A small segmentation model, trained from scratch.
Model: 22.7M parameters, 48-pixel images, encoder norm groupnorm, encoder activation relu, encoder depths [3, 3, 3], encoder widths [128, 224, 384], decoder norm groupnorm, decoder widths [64, 128, 256, 256].
Training: soap at rate 0.0026, 7400 steps, batches of 64, held-out accuracy 87%.
Rows from block 5 of the encoder, named by matrix and row number. Rows with one number belong to one channel. Each number is 500 + 40 x the weight over its row's rms, rounded and kept within 0 to 999. All counts start at 0. Numbers have three digits each.
# convs0: first 3x3 conv (encoder.blocks.5.convs.0.weight, 224x224x3x3), inputs 60-65, a 3x3 kernel for each
# convs1: second 3x3 conv (encoder.blocks.5.convs.1.weight, 224x224x3x3, transposed), outputs 60-65, a 3x3 kernel for each
convs0.86:551463508568511526540506507506365497488426516475476465494445495528431576526518486517460513505478511458487429482433478519422496455462545508436460457511454473473561
convs1.86:597456484497432518534525395494524446507467503505489440571465537563532483395491480513391524513547482505475571484513507508510466499517548503524518571515531548505428
convs0.87:524494444474535532434603522474500475481474543478476432485495415528542480526534505437552502513508445595502521516485457552481481493468524471482503556496511542465528
convs1.87:531419462558474490469547442509461535469518496548489533498459447449561571469430403554482427516499464494546522480453550444506475516532472462462495545508566514489474
convs0.88:529497471446519562436446507429542521423465503468512462484490553504529477550465511480430565537506506505497527544479485505474483526487509498501524496510447559530433
convs1.88:436534468423478518502518520526478488480503508467480507491451499582542621488523592527515489504496539555530564449528546529568438641493591493490494470509539466544461
convs0.89:543484516443545509532547471407461520495482455530481571498522478434477544466508473517515507452508546494415539532491471496476490507426503530528580515469453467498512
convs1.89:518486497436508457488514494479498507570508499498531530509488481460504535488566464462464505489490548477553520493514533486589529500540434535528477524540496435489546
convs0.90:447519500444549604511517493476464496513563617461490493538557568512530494503517506508562493482541506497454461549497473490491497456485460493540504477491427478465476
convs1.90:517492501503487525499550454516453488496514562548445534475492565496498492431494514509514475502482491530511538504579484505492520483566495430537497528423535488544504
convs0.91:490552479467559497545544507538605508551599359497524464503457473582472460546520466525505474532591442502527523474420474489438477480477503500412511438453420551476511
convs1.91:468544470501508542472527520497508413566456471572469505457554504495555530527429524412520498534433543524494474506490517549491545398518504534483494511521472554506451
convs0.92:473513494550580509554506444498532555578499526475543487537475478466383452545521513632531480519457466542509470504470517541480545520464521514505476549498476527545459
convs1.92:545419594504465574504458454530497570498494515504481456537486496424487460486479480503499514485453531470512522484483480475516536465479544530456495517534568480448560
convs0.93:536499582547525511498431508561480539438462498441468534508504522471518470452461531556444450529455483452550476503526557506531505533522461509478408509546482464454528
convs1.93:487448587499468435458405502513517427456529470468446538464505520487518474518420502489534526512437559480483441482458524466506468509522501583489455494459503462538507
convs0.94:485539564443508502465558543499558443485514576492484447496459515468498542512459488520456445536540570529524536531496495517564490433523500545492514479499511517559516
convs1.94:502460443490506517481560473521545472515426509487516471523416529461538528579539521445542532469483512515550460483510470506486469549509500575438490483521471478517529
convs0.95:499525509468449500514524515485459544438568448508561553438564472494431444511478497434461519478529468443556487515508526519529609512469536447447457508462502464483521
convs1.95:507478493476468461518473524459512589553477539552438545465434471488538515519513510478507504538461511541455436538542514447461538447566483430434526498449486479567499
convs0.96:487498528554483470503498509528510525524471509458515472455515500478484511489501524591472535474489493554563471467491476496459502530516527534497453391447426514508491
convs1.96:537523505462532523494533490503443505508485457500618540450580511530507547506444532498514458449627435483440542436528521516452543488505436480532432484473481584490489
convs0.97:522453463549529510558508461540516514478528485460511482457397515561506495524483474492515479543473473541507453467514490435495467453501455519524482509532528507524529
convs1.97:502528566514502507464446540514492516461506454534523608516502528455452556495558594539464475465510590473442510528429530534520466497477526532474500474500496488489486
convs0.98:471522481452474458465495422508551448554526512460463474499510423510440481479509535422494484544472519489459478475408558493471494512518528523563528528439440518464414
convs1.98:486491525515534518492474520455503476450534551498498509465513460519567588441429538542507492546476420452542535522495462491502435492479597494508533632551515544606542
convs0.99:495518450496527497459529451480543554473486489523500434591550441529644445518475608422514597552509484520460509487439435455479482446500560500553570501507501484615517
convs1.99:438539452542519529485510452464587491526430535615469460541513444484443563546427550529468549494434472450470439439455506504458531529524492493542557447544486533502525
convs0.100:475531546423532519484528579500477555533513497516571497508520533547465574513525500493515510500455436549564535525490486500498476562571508489486500479536488491544525
convs1.100:455449533492475544538487524470538528440487467598477522437489527557483579493502476465464513515541494515510479543458424527542438474473522528501519489511485547517485
convs0.101:505441490476554493542562569466571507497515500463518444458566503506516518433494484442557487513509482486493540470499528456462527518446515543509499528518457423436453
convs1.101:504510479557516559410530437459441490507427526476487447547510495542595481468556433511589459564510467494542515505503530492523421528537491572531508461463529488414421
convs0.102:482436512469446540435455536540463459500504484456562489462507518455427508505503507457428534503478492514480524468584488517485478497413432487474504523501500486550514
convs1.102:510538448507508517490459524463578455520357563475500492481581497497444472465547445495417523435583475514486505491548487481560435524419582549436544530476537495492504
convs0.103:464475538573479486468477455466509518532485441514464569486557533500521520466518478582505482574469542514563523540629437475473602498533484435529459481561448532508528
convs1.103:458468446510588531568474566513469514503481540494446455532517484510417485497492464520542480413453491489455570477451543491508533458583460509467459512514535496514539
convs0.104:508433499500432527521447470501488530571519562429574501444512559506476515531527449586556504517490501455445498465546506547544502497468459549465454480437479445460524
convs1.104:477523478516523503514485469518565443493523535530456489490523532471427584536546466461545560480476479524509414496528488423451451444516463550446494518508474493501556
convs0.105:448528476475484509435460509545462505488498484512507556466497511509485504499484481584551426479570443479536482504524461517505507501491520501515500492504516511523447
convs1.105:545478516581470471436516510478481421459533463518476486498507461500544503509459490486485504476472528530434501575458476495474449509573513508524512457505524536449489
convs0.106:423530500536498483475489499435503471492466505459516551427421483465507474506511611491489454468447449513471436458482533510465490484501533480474559502479548462556500
convs1.106:429576480500581619495427491476475557539499537521508454533490443513434516511482476534457496461509483442443488526462540473498545444464539459476516493478529472428488
convs0.107:498505446539572505494437547550440580439522573493479506483534429566461624437552506540519534501504497438491472506487488511619553513516473501510539513480499516529514
convs1.107:481511460488562489536503489520490454524506547424438463482531472455500490539557554512515510522505496510565483464463525499530517425463472494498454462554462437582492
convs0.108:509562444445484458573493509509529477422519440475497494546503475577536468617504558487520484433456594516461495469565463563551546501481508495525464484486494494510496
convs1.108:528453524535529553493425509520481479482507402489476467507470523453537512505545519421503522381565509439503514484505498442507540510551512544462494516481527551490482
convs0.109:494521503557458524491485515522460565480557559519464458511531471505456494515534535520485463426484484523569522490475494495537531437474501450491435411476536426495439
convs1.109:456530483502507458530526576588604458530520466515425490497538503526498500498526547548447526533501485535530460452428472519541506565493543500453571420520516461428457
convs0.110:519511537463550538475485572590496451514455529562515451556484573489578532462533517454503537477504539508441593454467590547561490506572576459531486472492499543485461
convs1.110:472548517476539531468524501528510513502540507504476496502542494469477565544464496497557439495505478513515533531464515532460512540477499527499449498489474574509533
convs0.111:494425532491483530511459523474578430481510494486460546542568513466561529542498572425485508499499475483578526496483543527503507469508431458518436497457568445468498
convs1.111:500445528484511468451510501508452484520555501485572498536544536465398567509551496530480509490443510559545449504533472518491460491491600449484529576526521488475500
convs0.112:532462440495493515493512482495491595509567446544452514402488488533490465480498530460499482509535520566491502527463513521542516541555472506538496502437443450576466
convs1.112:492499412444539444575496536470553542535492559448491560537491521542571459534580566568506472435563522535572492531477447534523445471439508397478520541496493574468497
convs0.113:481432482533529537437401484498515546488540505580462493549461525507564550495513482510455527525383453534495439531464531478549537527514494541520423570500492476499514
convs1.113:470490524446426467495501489507472500470496443470512468459568494543508481516452564495510486462554547571501589543548497427467538512498519465445497520459484575531531
convs0.114:479540519534469547455468489511510505504539489456503473492494581441570517558481438468562513535483484567488419498489527555441557490378444502432422521570532553489434
convs1.114:539560535532487470456426460491480403542527548487463416493478467536442451482449504536530446495554522491479451528540444409492514468536510467502497494489501460512548
convs0.115:479406558490457487483458524481531484513548516457504493478512487435461436616440552535538501428536485575479449484498514479498484551490479448477420557428447487521495
convs1.115:484427509472438398517539425529513522518517498524505516473494501499466520492453488494498539490493496489473448528495504504448462494546498516473463548472476487478457
convs0.116:427466523496514503511493516537479447497530422439502413527530503496470508527497533509514463438525542570494428552454485448497491420529490492519474508463529482449472
convs1.116:498500461491447500551467477519456470485526579504515514507476559479481497436515432543464509521489489477586467497473591534504499554434510532432424523534450499523493
convs0.117:497472504481516548454486521504486513499568524484467516484530495446462430441467527545519458507546546552457508491493513431469487595543490489497493435455540408497467
convs1.117:564565513528491461512480521529430582529470446447531444476471471493532489481482418508509463482533569519468460511508462431468531493484556474442519524493489475554465
convs0.118:414468469511493527496503533540508585494526584492505434486440496495493465498496532501438460534435468514524513454478513489520512496520542459528450504549490396533467
convs1.118:444550459466484479530383520540531517485437478476489540479516535457490514515515473431487437497593449475498523494436510493438469487489458430515504466506514544479561
convs0.119:503548505468469567437439507588452475464461505468487508522554552485430495494502471547465440497501453519493486482505538513491530596557494496489552487508473488557482
convs1.119:539515469507519525465433547497489495479556434492441454532492618474500476482453477495538504505526529446511457461541526419410456478524469539540482505540529496487533
convs0.120:527510446550540452516545511494416544438555541550472506530507529521469547541452467558503492575471470514505467482557438468500517538440562475507532540510449485483438
convs1.120:509445543529484466508518476473522487502507516490531534501506438458510461470518515543436461491472557484498474506445539519526490546521482499526533552490412529478479
convs0.121:486438520464477525553598578527589568483559488514485525491480570506498497538447475597428416443446561442542481497509527467488513542574471547476471460447544458459569
convs1.121:517478520529488439458436492520463425520514513510484490548506563514452464495568446478471538499556542480460468476560500469535517514528520482498590501416476484535456
convs0.122:519516455478513454450492484448507551472476534454526475466509564471530529497444520525445521489484496487458499527460503465497540548594491492459385533580482465510460
convs1.122:477513453545476478490562483502492575589496471522527525493481458495500461497555558490522497484502511477541458532501530505484583451541579562566442489536442501560568
convs0.123:503540540500537450548474513446491513458504507551432535502452474491452482549491456499530489552502504510544495479513550519501513502489461510471525468452540518485484
convs1.123:597458496507465507505454504482596499523499548479506491464574505458502540468494539476511505474536538534508495458494558524503509533566505480510502487468540533476523
convs0.124:494498604468478483444530477438513426474464491505564450521451449467496501459497500459508523469450432475422499491541517541512467528489468545497521459492458474490427
convs1.124:502601512519517551512536440483505474509564445533486489488467590482466549459493454563482516491527501506498521464516476574504444489453513501494531519495497453442488
convs0.125:515489510510553480499491514484525594534483556490496472476525510454466471450556592408493511428548471477493538507446533460473462499452504536485458504544453508474451
convs1.125:454466555480459497506519477479494517451458530481528511563535515524518462558408494514512547498540491511521507505465487504525475542484489461464507441500501515520541
convs0.126:482516466521508529460549505560518523466539525492503528604504468491497465550571484512503456493540467486487489537565498526517494472460467446441489493458432506487558
convs1.126:413486461489537527415487474520558517507526494479477595479477512487438484492606618542523527552578516545569567500501539572491475606588472515483497556550525427476509
convs0.127:548484511477491564520502436483481583475442495511494416431499494482476524472500467536492526494504546496508489518504434525524498500509544514430511479500459495489547
convs1.127:580533476528486552500508459535557449522525486455520468540477474461447579652452458533467552523531487455496501532509481544544547513517503422503495480523515439515492
convs0.128:511441505435519515470487505511493522529561500500507504484535511517490462472525556472519518485502481500538499513511469477535475496503500460446489472467583486465462
convs1.128:500435489453497492486414465483416450515493506494514507543434455503530529562489518516490508522457490483512538495540518498479469507417490536464483585535544488499485
convs0.129:436541489499579478453428505488499485511485517492535488488483496511565481492450502540480514469557505530437506567533476505530499564480519455492438497411519502590463
convs1.129:515502469505492531496355497537439569463539462507486565501477552515460575493535393477532533471525462435496544562546528513534496516490559447489488518548502521503519
convs0.130:567467532464588498470490504455467532461510514471547431446470559514530472542560544569473469424463500559434500516525468542496448489511403477504502532558487534550500
convs1.130:553465480478526485509506480485545470527539514431522479534481523468541519545552515469520557599564535461530427544432425507507428489508513552498465481496470474467556
convs0.131:549512531482456468455549488492473496438463591456468514520463478480544525546531500492483447521448580506552479442535509571492502539507460535537509470461548535454517
convs1.131:527528467490490482487482509453474578484440504477461559505555443516469484548493426479548508470501445485556467524534535513533512532448490478561471464507496439497499
convs0.132:570451551438480510526521482506517507529475448424488472457519505528441544526495500515530503541469503510489515493494557478489525527485529512435486469486472498535460
convs1.132:501527593476550454527494556480465437587604462452466593509502482507523459559551642473458485547507542494462576496509451497454491540497464522567562476486436534561494
convs0.133:482467553482530492461566511524519472569587426483494581518443477507526502522498427519617430505424550463497405487513498455522542484494554464437505498517472508471489
convs1.133:498503474510510550492538411491441476512523538466588480546546543552524471520497563472550506400576431536501534492531545550525501500505447519480445522476517493543440
convs0.134:476459487533407514455471566463564517545559501525518469612411461518460439561499501550591551433532516526550489415547502494528470521518542585505522523474470476458554
convs1.134:483484472496519404498546529531383465491447518565529421484490508557503550463472540444511538518481531499503510496549519559515532474521514450510420529535543509472539
convs0.135:444472472537453537501472498415479522494472545569481510496502551504501417569541439543518482526424511526502479468460517462459467547510461504414493512514512516484556
convs1.135:539507461491498551497448531493460527494517518500503496544485511513501552446472529511514504429476460486515550466460459574516545557559460460527570582506476510512501
convs0.136:511545457501486525586398525514522489588525465458503500553414502440539458516456522544495476505522548493508414488536516554466529557503538530529523507462459449471412
convs1.136:423534508456465504578482463414534476544547498569483525525519499458572499522469560500560508517543500534520547469510493561519501484492566470479538558409494493528475
convs0.137:521497550464530514519488567466508510504437569525528531525470493532566541431552521412503474543561445530557501493480460535524427528551554496496539475508476453484443
convs1.137:569500487565457507556509475503526487580494461446539542510481499516541474458495490521465486535495524557469502429471511562558552460476538493478541374501490470469472
convs0.138:520495495469559509482443451540504536455434448471540536411603550503516501482507522534470480441510489560489507503483480559505480510528488503519475526505552522524485
convs1.138:505469523455533530482469501434564494495549516546537454473462514526571517542557507533582456486447464492509431522456445452471537491470488560536470431504489546565520
convs0.139:505574476478511435533498567536479541445585515509483506482519566532458464477524500497499511503500505501439538480525568476508524467473554458448469488480429535523506
convs1.139:544441559518546534527482468425557443504497440552438492452534534512503485546529490453467529508562512486472506533490551462520503511566491467509526490599521490485443
convs0.140:527494473524497495520422450501482439496484489550523506501493513495535578497528473536467444550447436435443546449562511512427503467464476510517471456475535495559548
convs1.140:474550554495532487444481497551473478484453455539446530471472568519513469597554554521475457523509506517492486497516431532490547456520389507523535508500469484489513
convs0.141:589478531509447541431512502501568516399472539552458461481533486589598556532511450466539570533440522473496541466480493543552462540473477489549509489482434537472432
convs1.141:507502497446487443508451442559509455444494506566487462520547470413533471508409497495518452453501485526451461487499456515517493489480505411490439470468504498546518
convs0.142:478491498480480506529440502525496388541522508493501505454533471529469485521483445502480477467530490486533601491497528522438508444499386503550469483464510552545591
convs1.142:453461451489499489471494463429417554480446447498509483518511460487487595484460451542536529476502478534575491495515476510534409463470453531567486463511490486522497
convs0.143:508510556514495480447464516552504351511515475463532488491491565454457464477513497532492454484486438485513472477577516444507504555486560452464469521426552469522573
convs1.143:463446503551476513523486486467515514554501432561459545460524525528538526434428436497464513492487468459512534512523512552462520500462560519429438582476546517537480
convs0.144:562516562484450548454492526437422467442519498484529534372477508527544478534457495438507576569530507434516543502498450536474434492527509516500501524501522467488435
convs1.144:481542554459479490513437496510579553575492450551503581556454490540533541414488485554440503476487532517577526452453490436498500532522523594449497475467539479545527
convs0.145:559458527556517522505538499561461412566445548483533510498530486494507518513457464430442483465490502491524480523468523482527499489517446503471455536481486510475462
convs1.145:540466542495538475519495456492553484509490455546550445524465482514440436461484518482519523511524524458580530510552455511485448528518509508456524528517494492463552
convs0.146:476506495483498520527465545401501453503435467472452542538503516484465480500454511542523515564463536441476508535480473463511499511487493530464457504471437576468538
convs1.146:511567429518565417525500492520513497550412443437523450403589493465493500509455465536445523488547472549477535507495525491431519498522530471542542569520459555506521
convs0.147:516526482565550483526493474500563514528471566518528504494511537518553467534509478519471483519406543472505496533505450420460514502413466486500494478490531497497501
convs1.147:512486548521546521519481509455482483507481525533479462461453468518535416560479433512528489503492545509453510436525524523500458494496544525533486470488519497499510
convs0.148:490514530489551528427518507474518524507486491582507527466504522570523511414513522525591488506584486500424477441446540465477479522495515517529511486507503507533544
convs1.148:504536459516485439532445532575486516495547504512500478593509445579582591478536528504490497477610597511446503438487387510477527455531457558495473455490450520502436
convs0.149:559537371502482594510470485573530529524500554437544498549448485441530500491464491498494463488411553443519497466569472488545549536483546498521481501481535444463494
convs1.149:466509524434466522522485458469490496574526552544520551481549495494506470543566467500518461482543444502479457531546524512493494455458465420455493468441490498401510
convs0.150:480471459477495561539468554499556448486507542499453543561487556505527508506445457445461518512477496515515526500461482433479431485539431574513480477494494511504524
convs1.150:522469509520467569501556449467513465515516515553522443553485467454548502505492398507531542521489519502439520450566562519451512456498495431452487480481538457470488
convs0.151:452558471446440501518488481480459516554514449506529543515516513558427482501470422589494508554593508402532454490520503453452532515474536581548515560535403521498488
convs1.151:470485461515529537546433423472514450467518512541514527460491548489565487481511662591485537468542493568538569450455499497537575497517484495476552549608505533494503
convs0.152:460462470470473510523451506497501478461525440480481485460570500437398507483502529544439480461481500448500450514487522483441512482508558549559487519524481514522517
convs1.152:574453474485496539504461530487509492527491493496554512495397532438427441474553553522468523457522549463581463511503467480574482471473456498488446447461467519499461
convs0.153:511465428515443423489446453455463492557467502481496460551507499484520514454499465476492466554485452502485492529452517546500441510486480499489487537531523490439482
convs1.153:449502465587507467486491546409494460532538467514480468500480442562458490475509490564499554524530470471499472534535468496467526451543475457502473570486524567551563
convs0.154:456490451446456496531531472458479504498499492486484432485531453598471529586578433571487491499404444456423473504530514511518498443425541497556483502501550560497541
convs1.154:511470500512462588503474506495553467536512517460510460482509464444532439508538551557510520491510491477480456558467478529567538554501534486478549513512553521517548
convs0.155:476525533575489539500531426476556509437537534499506499568520525450476535516567465590595466529471486539473561411461509523466550398447513458564522474487505523506508
convs1.155:515477571468509577555544490486515481479467539488512534508521478517470555468481466474464528538508495506503524530550448438492525543508492509500437479499456456472520
convs0.156:570493509507511538515447478526507453513520506542571533544549522458547569536464470499463493450487566520480554451498542528536525546470509489489543490479489500502570
convs1.156:542546498502439503505525509446499518450569464543483463399479527471585524516523468475534435517543500491482470519458486544512515500516538486531557461518552504487434
convs0.157:464466534523502530497518547466476482578479423479503483492548562520481436464488493482507483495435502476505477482497504465463516553508493472496461572547546498484518
convs1.157:592534485519516448483498509506425513484510511493449503473437481473573458531477533448585490488474517510590455521502431508558499490470503466485536486423540428488496
convs0.158:534484506505443474581509492516521427488481540491524455525445484521506514462484462528443495504472541473483513507504477496499487483456555552502550473423510435496500
convs1.158:494541481494458537485434540509520469452542534485426552495471495498450453486507510517516495511551449504498511533437524509520545488444498460476493527457520507520499
convs0.159:482489429485385452446469399524464555533518466480611454529469552516479509437457444457473468483491523512472454445493528525455430481524533528534484559535513520432499
convs1.159:515493500510497472483548513526521479538466470527514448481432468423487493439460519470440539488490514425396543571496524490412537527504525542542508437482490509550577
convs0.160:498510487505492568476497490543459466370524484526398517492603528479542483625433596488518488476463428541571491544465529515492576520504525512510491558481556509530454
convs1.160:529481523491483555503483481531454436480509542468531452505477521491468502513473479466492485514511465554485509550468454508531485484446526418495474532497492461452442
convs0.161:509517451512504513525510513511456478477553487532493460494462472461483511512497459482479525477472532482445528469468452527517479497501509529531550503532553501493509
convs1.161:505557459500490502566478496576528488475519486500452540483479476490452458527569504501502521565486515503458496517476529510518476476550507472470494486534531453496532
convs0.162:581482529538557517527481608503538489459503477545515488520526447485482467532395418470608516521543514448523495485465483419517453526499520527476519532435475521506527
convs1.162:525597491486570482488562532496549504582408476477493500493512541442543473451609444464507502527486506499562492562522501535418517509453504486498570449461484555563533
convs0.163:546458534493503540476459631428474497547423458460487461545579551462470457506489445483578497463539440471523507496522471463470523502498475513512560473554431498527505
convs1.163:512490471428513473536492478505448572507541404462553504532501564550421408502509526463516535470473532425544422462531487470429486495527504461458523531542450486563517
convs0.164:397471544435476513431413475487504454554471547503488434494466539585535502559527501609518496479470457456472445492566493475443535487529531506488517476554484483544465
convs1.164:514491509416523495459499540547464475389473503572524437510455433508436500483446446509469479510526461558434488518489504448475445535510478453531480478537542530554515
convs0.165:471500449520514485447468460497536552512528536516520496426617532489526428543520472513462524508473471517506434508528488496447541444478441534483490557524468474456405
convs1.165:520460514543474495548561375493510598494493467490617525503516438445481493507429557497460478574491477503490489513483462546518505475516553532558516484498496503499438
convs0.166:500485510451467554425499565551486492550480430529511459468505521555476565493537525522496488570529518508529516445518460504520463460489491465481427443452444510433502
convs1.166:468516579475575516446478509546519508479492533512541526481437552432554571495531537548544501535549487528521469439546503572493450565476457476501547464474491449450529
convs0.167:537406503491564528471477589479428525537482456538528471544526562536480453424571484415495548480472491510492480543478541501565495452528476527498488400456505518475494
convs1.167:499457517484461496488505520474477503483483514508496536472512520510488468569545479497435477487472529572534460526482513481489507578532517521538542441467507482512485
convs0.168:500489441476425471447506490492551488522520444635463551464573425478532498479495573506476538600497457533476435470538578515480480492490497510512465492499452514494564
convs1.168:439520594480512533505532473521521514470468509512474494412526507489499479503493452530463496478494540478525510477428509533509512436447475501507529445464493497457562
convs0.169:492622527504525547532517437500454440511561515525550543556512562486535490494460527528572505511464539485513464542481457449542532504536539511475539438434461448476498
convs1.169:472532505461556413461536501481481567565505420485515475462505518460472496519495485475516512462468478538479472515486484534437491441493482489470469477564545510539521
convs0.170:550412516582440524565456450541497507520479475565502516458482498545477561558579490485492546522544450528463428416460518396493543457556448459446499548516472544495535
convs1.170:450526502518502477505531438500537481493467538440532412545470505487469442492471501449491529552496470491479486521472501452467543486456428565515497518581560487516455
convs0.171:505516499454518505514507501459488540483549447478489479511488523486509464542597480437519517519524524447478445557553466485463458481551564479452447500458462507440539
convs1.171:503478529483606492562530475459523469536509499495442510494520455510480523457494502553457494482489519556440510479501507517541502486502487387501533564521544501441490
convs0.172:473517525502475529501599499396475499494525514469560614499474461487556497531407552587493455486531471503513620475487435521539505540451539494587415534459497495476575
convs1.172:452451537570528559422537486549521504601474543520469543491473520495505546544489514461507436524445433504426538487507485453464494527557501511487521435603533507514435
convs0.173:585516550574495522478480522479496493526510493461498466470522564524507558523580531518512441418496498538540526455521465447424470441557470525475499463522483489535506
convs1.173:456470475481498483463512494475522487493539487488455552525487476465523461459486537505417517527538496519491498574546472513504479410532571532481468555500511511484567
convs0.174:492502451508517562510486535573528524495542498480469512595463627497461507495467481544522443500468498469609513503509423601551529524422515516523584507565481517468473
convs1.174:468434442512449514478539447458494479493454506454546537497519447519563464387420588548472427463520501584493450487465530510479476495515474480520510543413563437540560
convs0.175:512513471506511558453489534516493536463491464445524491556463462483528489523501505553503509548520548539508444520514493453459502499463480440474545550496501476578542
convs1.175:524600529458465538538526489604514517494446459509462454566491520480471487532531452458504501465409520524529574456552508486457444503498464478478494484558492509467512
convs0.176:470440432485471452474464569464551573518454537514483505511555502459508558570492442489515526571539495470490458514566586571549520487508516479501495521567484534481510
convs1.176:588457507557511534470551535521424484494499472470503520512521495557484499520487468494443480512442483380451494495489459474510537547481503468532549540450501514470506
convs0.177:529547441483499514515458587545448541491502482496530552459448567549436475551453562595509482529502532550511468466553484502549530468523471569554509517451556556516522
convs1.177:457544373478568537499547466477470532509517472495521521461530499527563531462581549508529447505480500573493524549492513574486479587496420522536497447544536502418527
convs0.178:609503544535494479536504436518551534571481505579516497478457482590430501454522469436551544534486466541531516511486501493491462463468601493490536521496514450480490
convs1.178:546483497446460528495506487490556534549431465511484511572470545454577532493507483494553507479489485516462503541459558480587481516444513499494535532470481495441491
convs0.179:553469572576473549543486530480496526537450481513486472449455555515479453520525500558530497425544467484446513485520502484542540509577474493469448498471535545586511
convs1.179:518473469542518460528485502527559513536514490503567496491527513510491420438545551505471490501541470521472508491495513516502508507490460405508506416496574476541506
convs0.180:508492488496501475559580512461516464584489510515525475529498509504492443529484454452476530560510496544532447509472462457532491471431432490444494519517490464510514
convs1.180:510543485520518472509439519518514495456425446523560515510499531522528549480507497530451426545446446449492494433404497539521552483457547489448531521504495490478502
convs0.181:508540489509434569436452501572546561543481533511486500469494530455504485538491507529448498495589542465454548511456509498567488529495554495492451529488512501493498
convs1.181:500555558454502512526519526466532481459527532551524482530473520565483547450525481527543456509397534540550447502472471523501517541481553532431500526560509494476558
convs0.182:503534498518510523500519453481569490514540572486528449507571476527500560511415470501494543525475528470498530468503492538545566552503583475407538526478461543511550
convs1.182:482532507527552575463466495538454550498503576569525514500567543488416470456575449493483577469485493542551535482470512527476547511452550507466482523534491462451474
convs0.183:574520476602512536452498500497415614547519554529434393422449601501510449503501462502457484531503564513508509519486561510479516520536496480534496516536489579552526
convs1.183:549529493471548515512449553478448519509469485475520501477480521438581512438505573494506480475567507545517457559461494495519552523556528512505578517527486480432504
convs0.184:488504494511418547526503531492483565501533554542497504425471445423566517481563515471510522510492466504449481521472510561490467558519486513504455512508466481424523
convs1.184:478497466459457457509486524551538524485487488565411516487457560530552494509467523491518481523597442512511530456449465572449546458504497479484509484553514538493537
convs0.185:463491556534518487518444515490474502538487460461490525466527509470504530504522565489493485499493497534460429470490542504521465464500488473468437492506477566483460
convs1.185:518443481510504414469538440518524493588495465468541526447547587481443479477411553526554534465476547465500447515500482526532536515481501490474472503452501532539484
convs0.186:539467499534523519469461512502460429539500477550508518495463473488466528410557502497464483536505474472557472489496557459509553428486466588483508523549536599481475
convs1.186:476459511453590470460541518449458492420541428527498505473513485487488474453548440504552534466499534528561538501514514504555479577455529433478445554513542513590477
convs0.187:475471495463527494545529487508495445460455496482485489469466484511489495453538468443618520497543480523475606442504448540494518482535500464465527554500583550556499
convs1.187:474569514487454519497483514448532494433615469585424549471473510472482386581572584512462546486496489451501406499459492485590490516501528552489505414503513394515490
convs0.188:506541445533503470547444549485479546498524571461562514485559424533462575490493523551458466482444486483490548469488517505540547537534489484489498426485544495441582
convs1.188:530469526457581468425506460528437560465562533503481460503486439501516505528455616551477463519534491468467492478502524537524518485451498522575542553599520485439587
convs0.189:448485497519512521514543482477544502471448562504524558451498472514550484529392490544431552487470505457547559526474466504477466494474586456482449559550506499463448
convs1.189:538469566477468510522494483516501532502518457489497523501630453510439475494463484517568527553509478473481584466486492537553517511498469471466534542428543524552435
convs0.190:534507509539504532513478522455489473504449439569523574503579464470433528564460501460449508520461476541479467532491487474512499491490511490598539445516461526525559
convs1.190:531532468606522454517503449470476538489492477443520472440528541455516457525470525523540509461468484552503523526547482469493500441485562483457494513488491486392524
convs0.191:477464485552448520475495528477574516532501523498519457520468475478534471515519470528531441514473515515515527544505493435440536598500500501499506505455477501492476
convs1.191:534548407490527564500499576510505470518439530492460482525424523476477506469578459454458467479512543563470445465507445444473569542566496463511539525539466463478515
convs0.192:485396507535436532421507597397470534462476503529542466479490583501511489538496512465466529461493549414532507540482484508484494420544511468455566562476481597494529
convs1.192:434467498453542529518481568461546493504496571520522541536478462486454494527494532531443510534493449494572538466514585523494497492535458584501524499514473521523509
convs0.193:450499506513492543640552517510475483537519433454516484551460506460462513499476561455453504484552527583520493451488484523566511484545432535527504504581459501489448
convs1.193:507565515518536586565456535463539504491520521512449453439453460462463562514545528524472495473509489467549462535511527431472457516499468518536533542483499483569472
convs0.194:499509512498580500467474478504441449432506495478490466575562560526514527490538526577491498573531510498522544527461564517480471512440509495498518486518464527477552
convs1.194:580434453504469441520495526488458498481527471530512423481480531501535441496496468517539503473509550482511539480546461481505535488524530571512512536544498495553461
convs0.195:474460494452515540465496487612530554466494528502515507503482598503457499483438437470499555467459552526468497546478514558499485463523561443471434571553516547480542
convs1.195:476529508569457462505461517544529470568518505522475465490543516460496551478524494492530473554573500468432477509516525517523515574584571496498534422475466528470532
convs0.196:517494435537517470517512463420433498474514476509519521507493510493547483639475508457511505446490526508609505492490542492527459518488479512522438551514472477517529
convs1.196:477529469510539490468458560494502541507480487505549466497520535508495590518425523532508515530490446503509406507485496542428535462580427448505495514521421495501519
convs0.197:526547524524500466495486490525562532506480446584539488510589465474564559544479496506460577473502531525518514601500506520498435532522491537519561525456502515471491
convs1.197:568487539480487558519541524530456484479479516472477499521537561567462482496464518458466513580488519420527550492509557505530535427457501517525528453518539495481477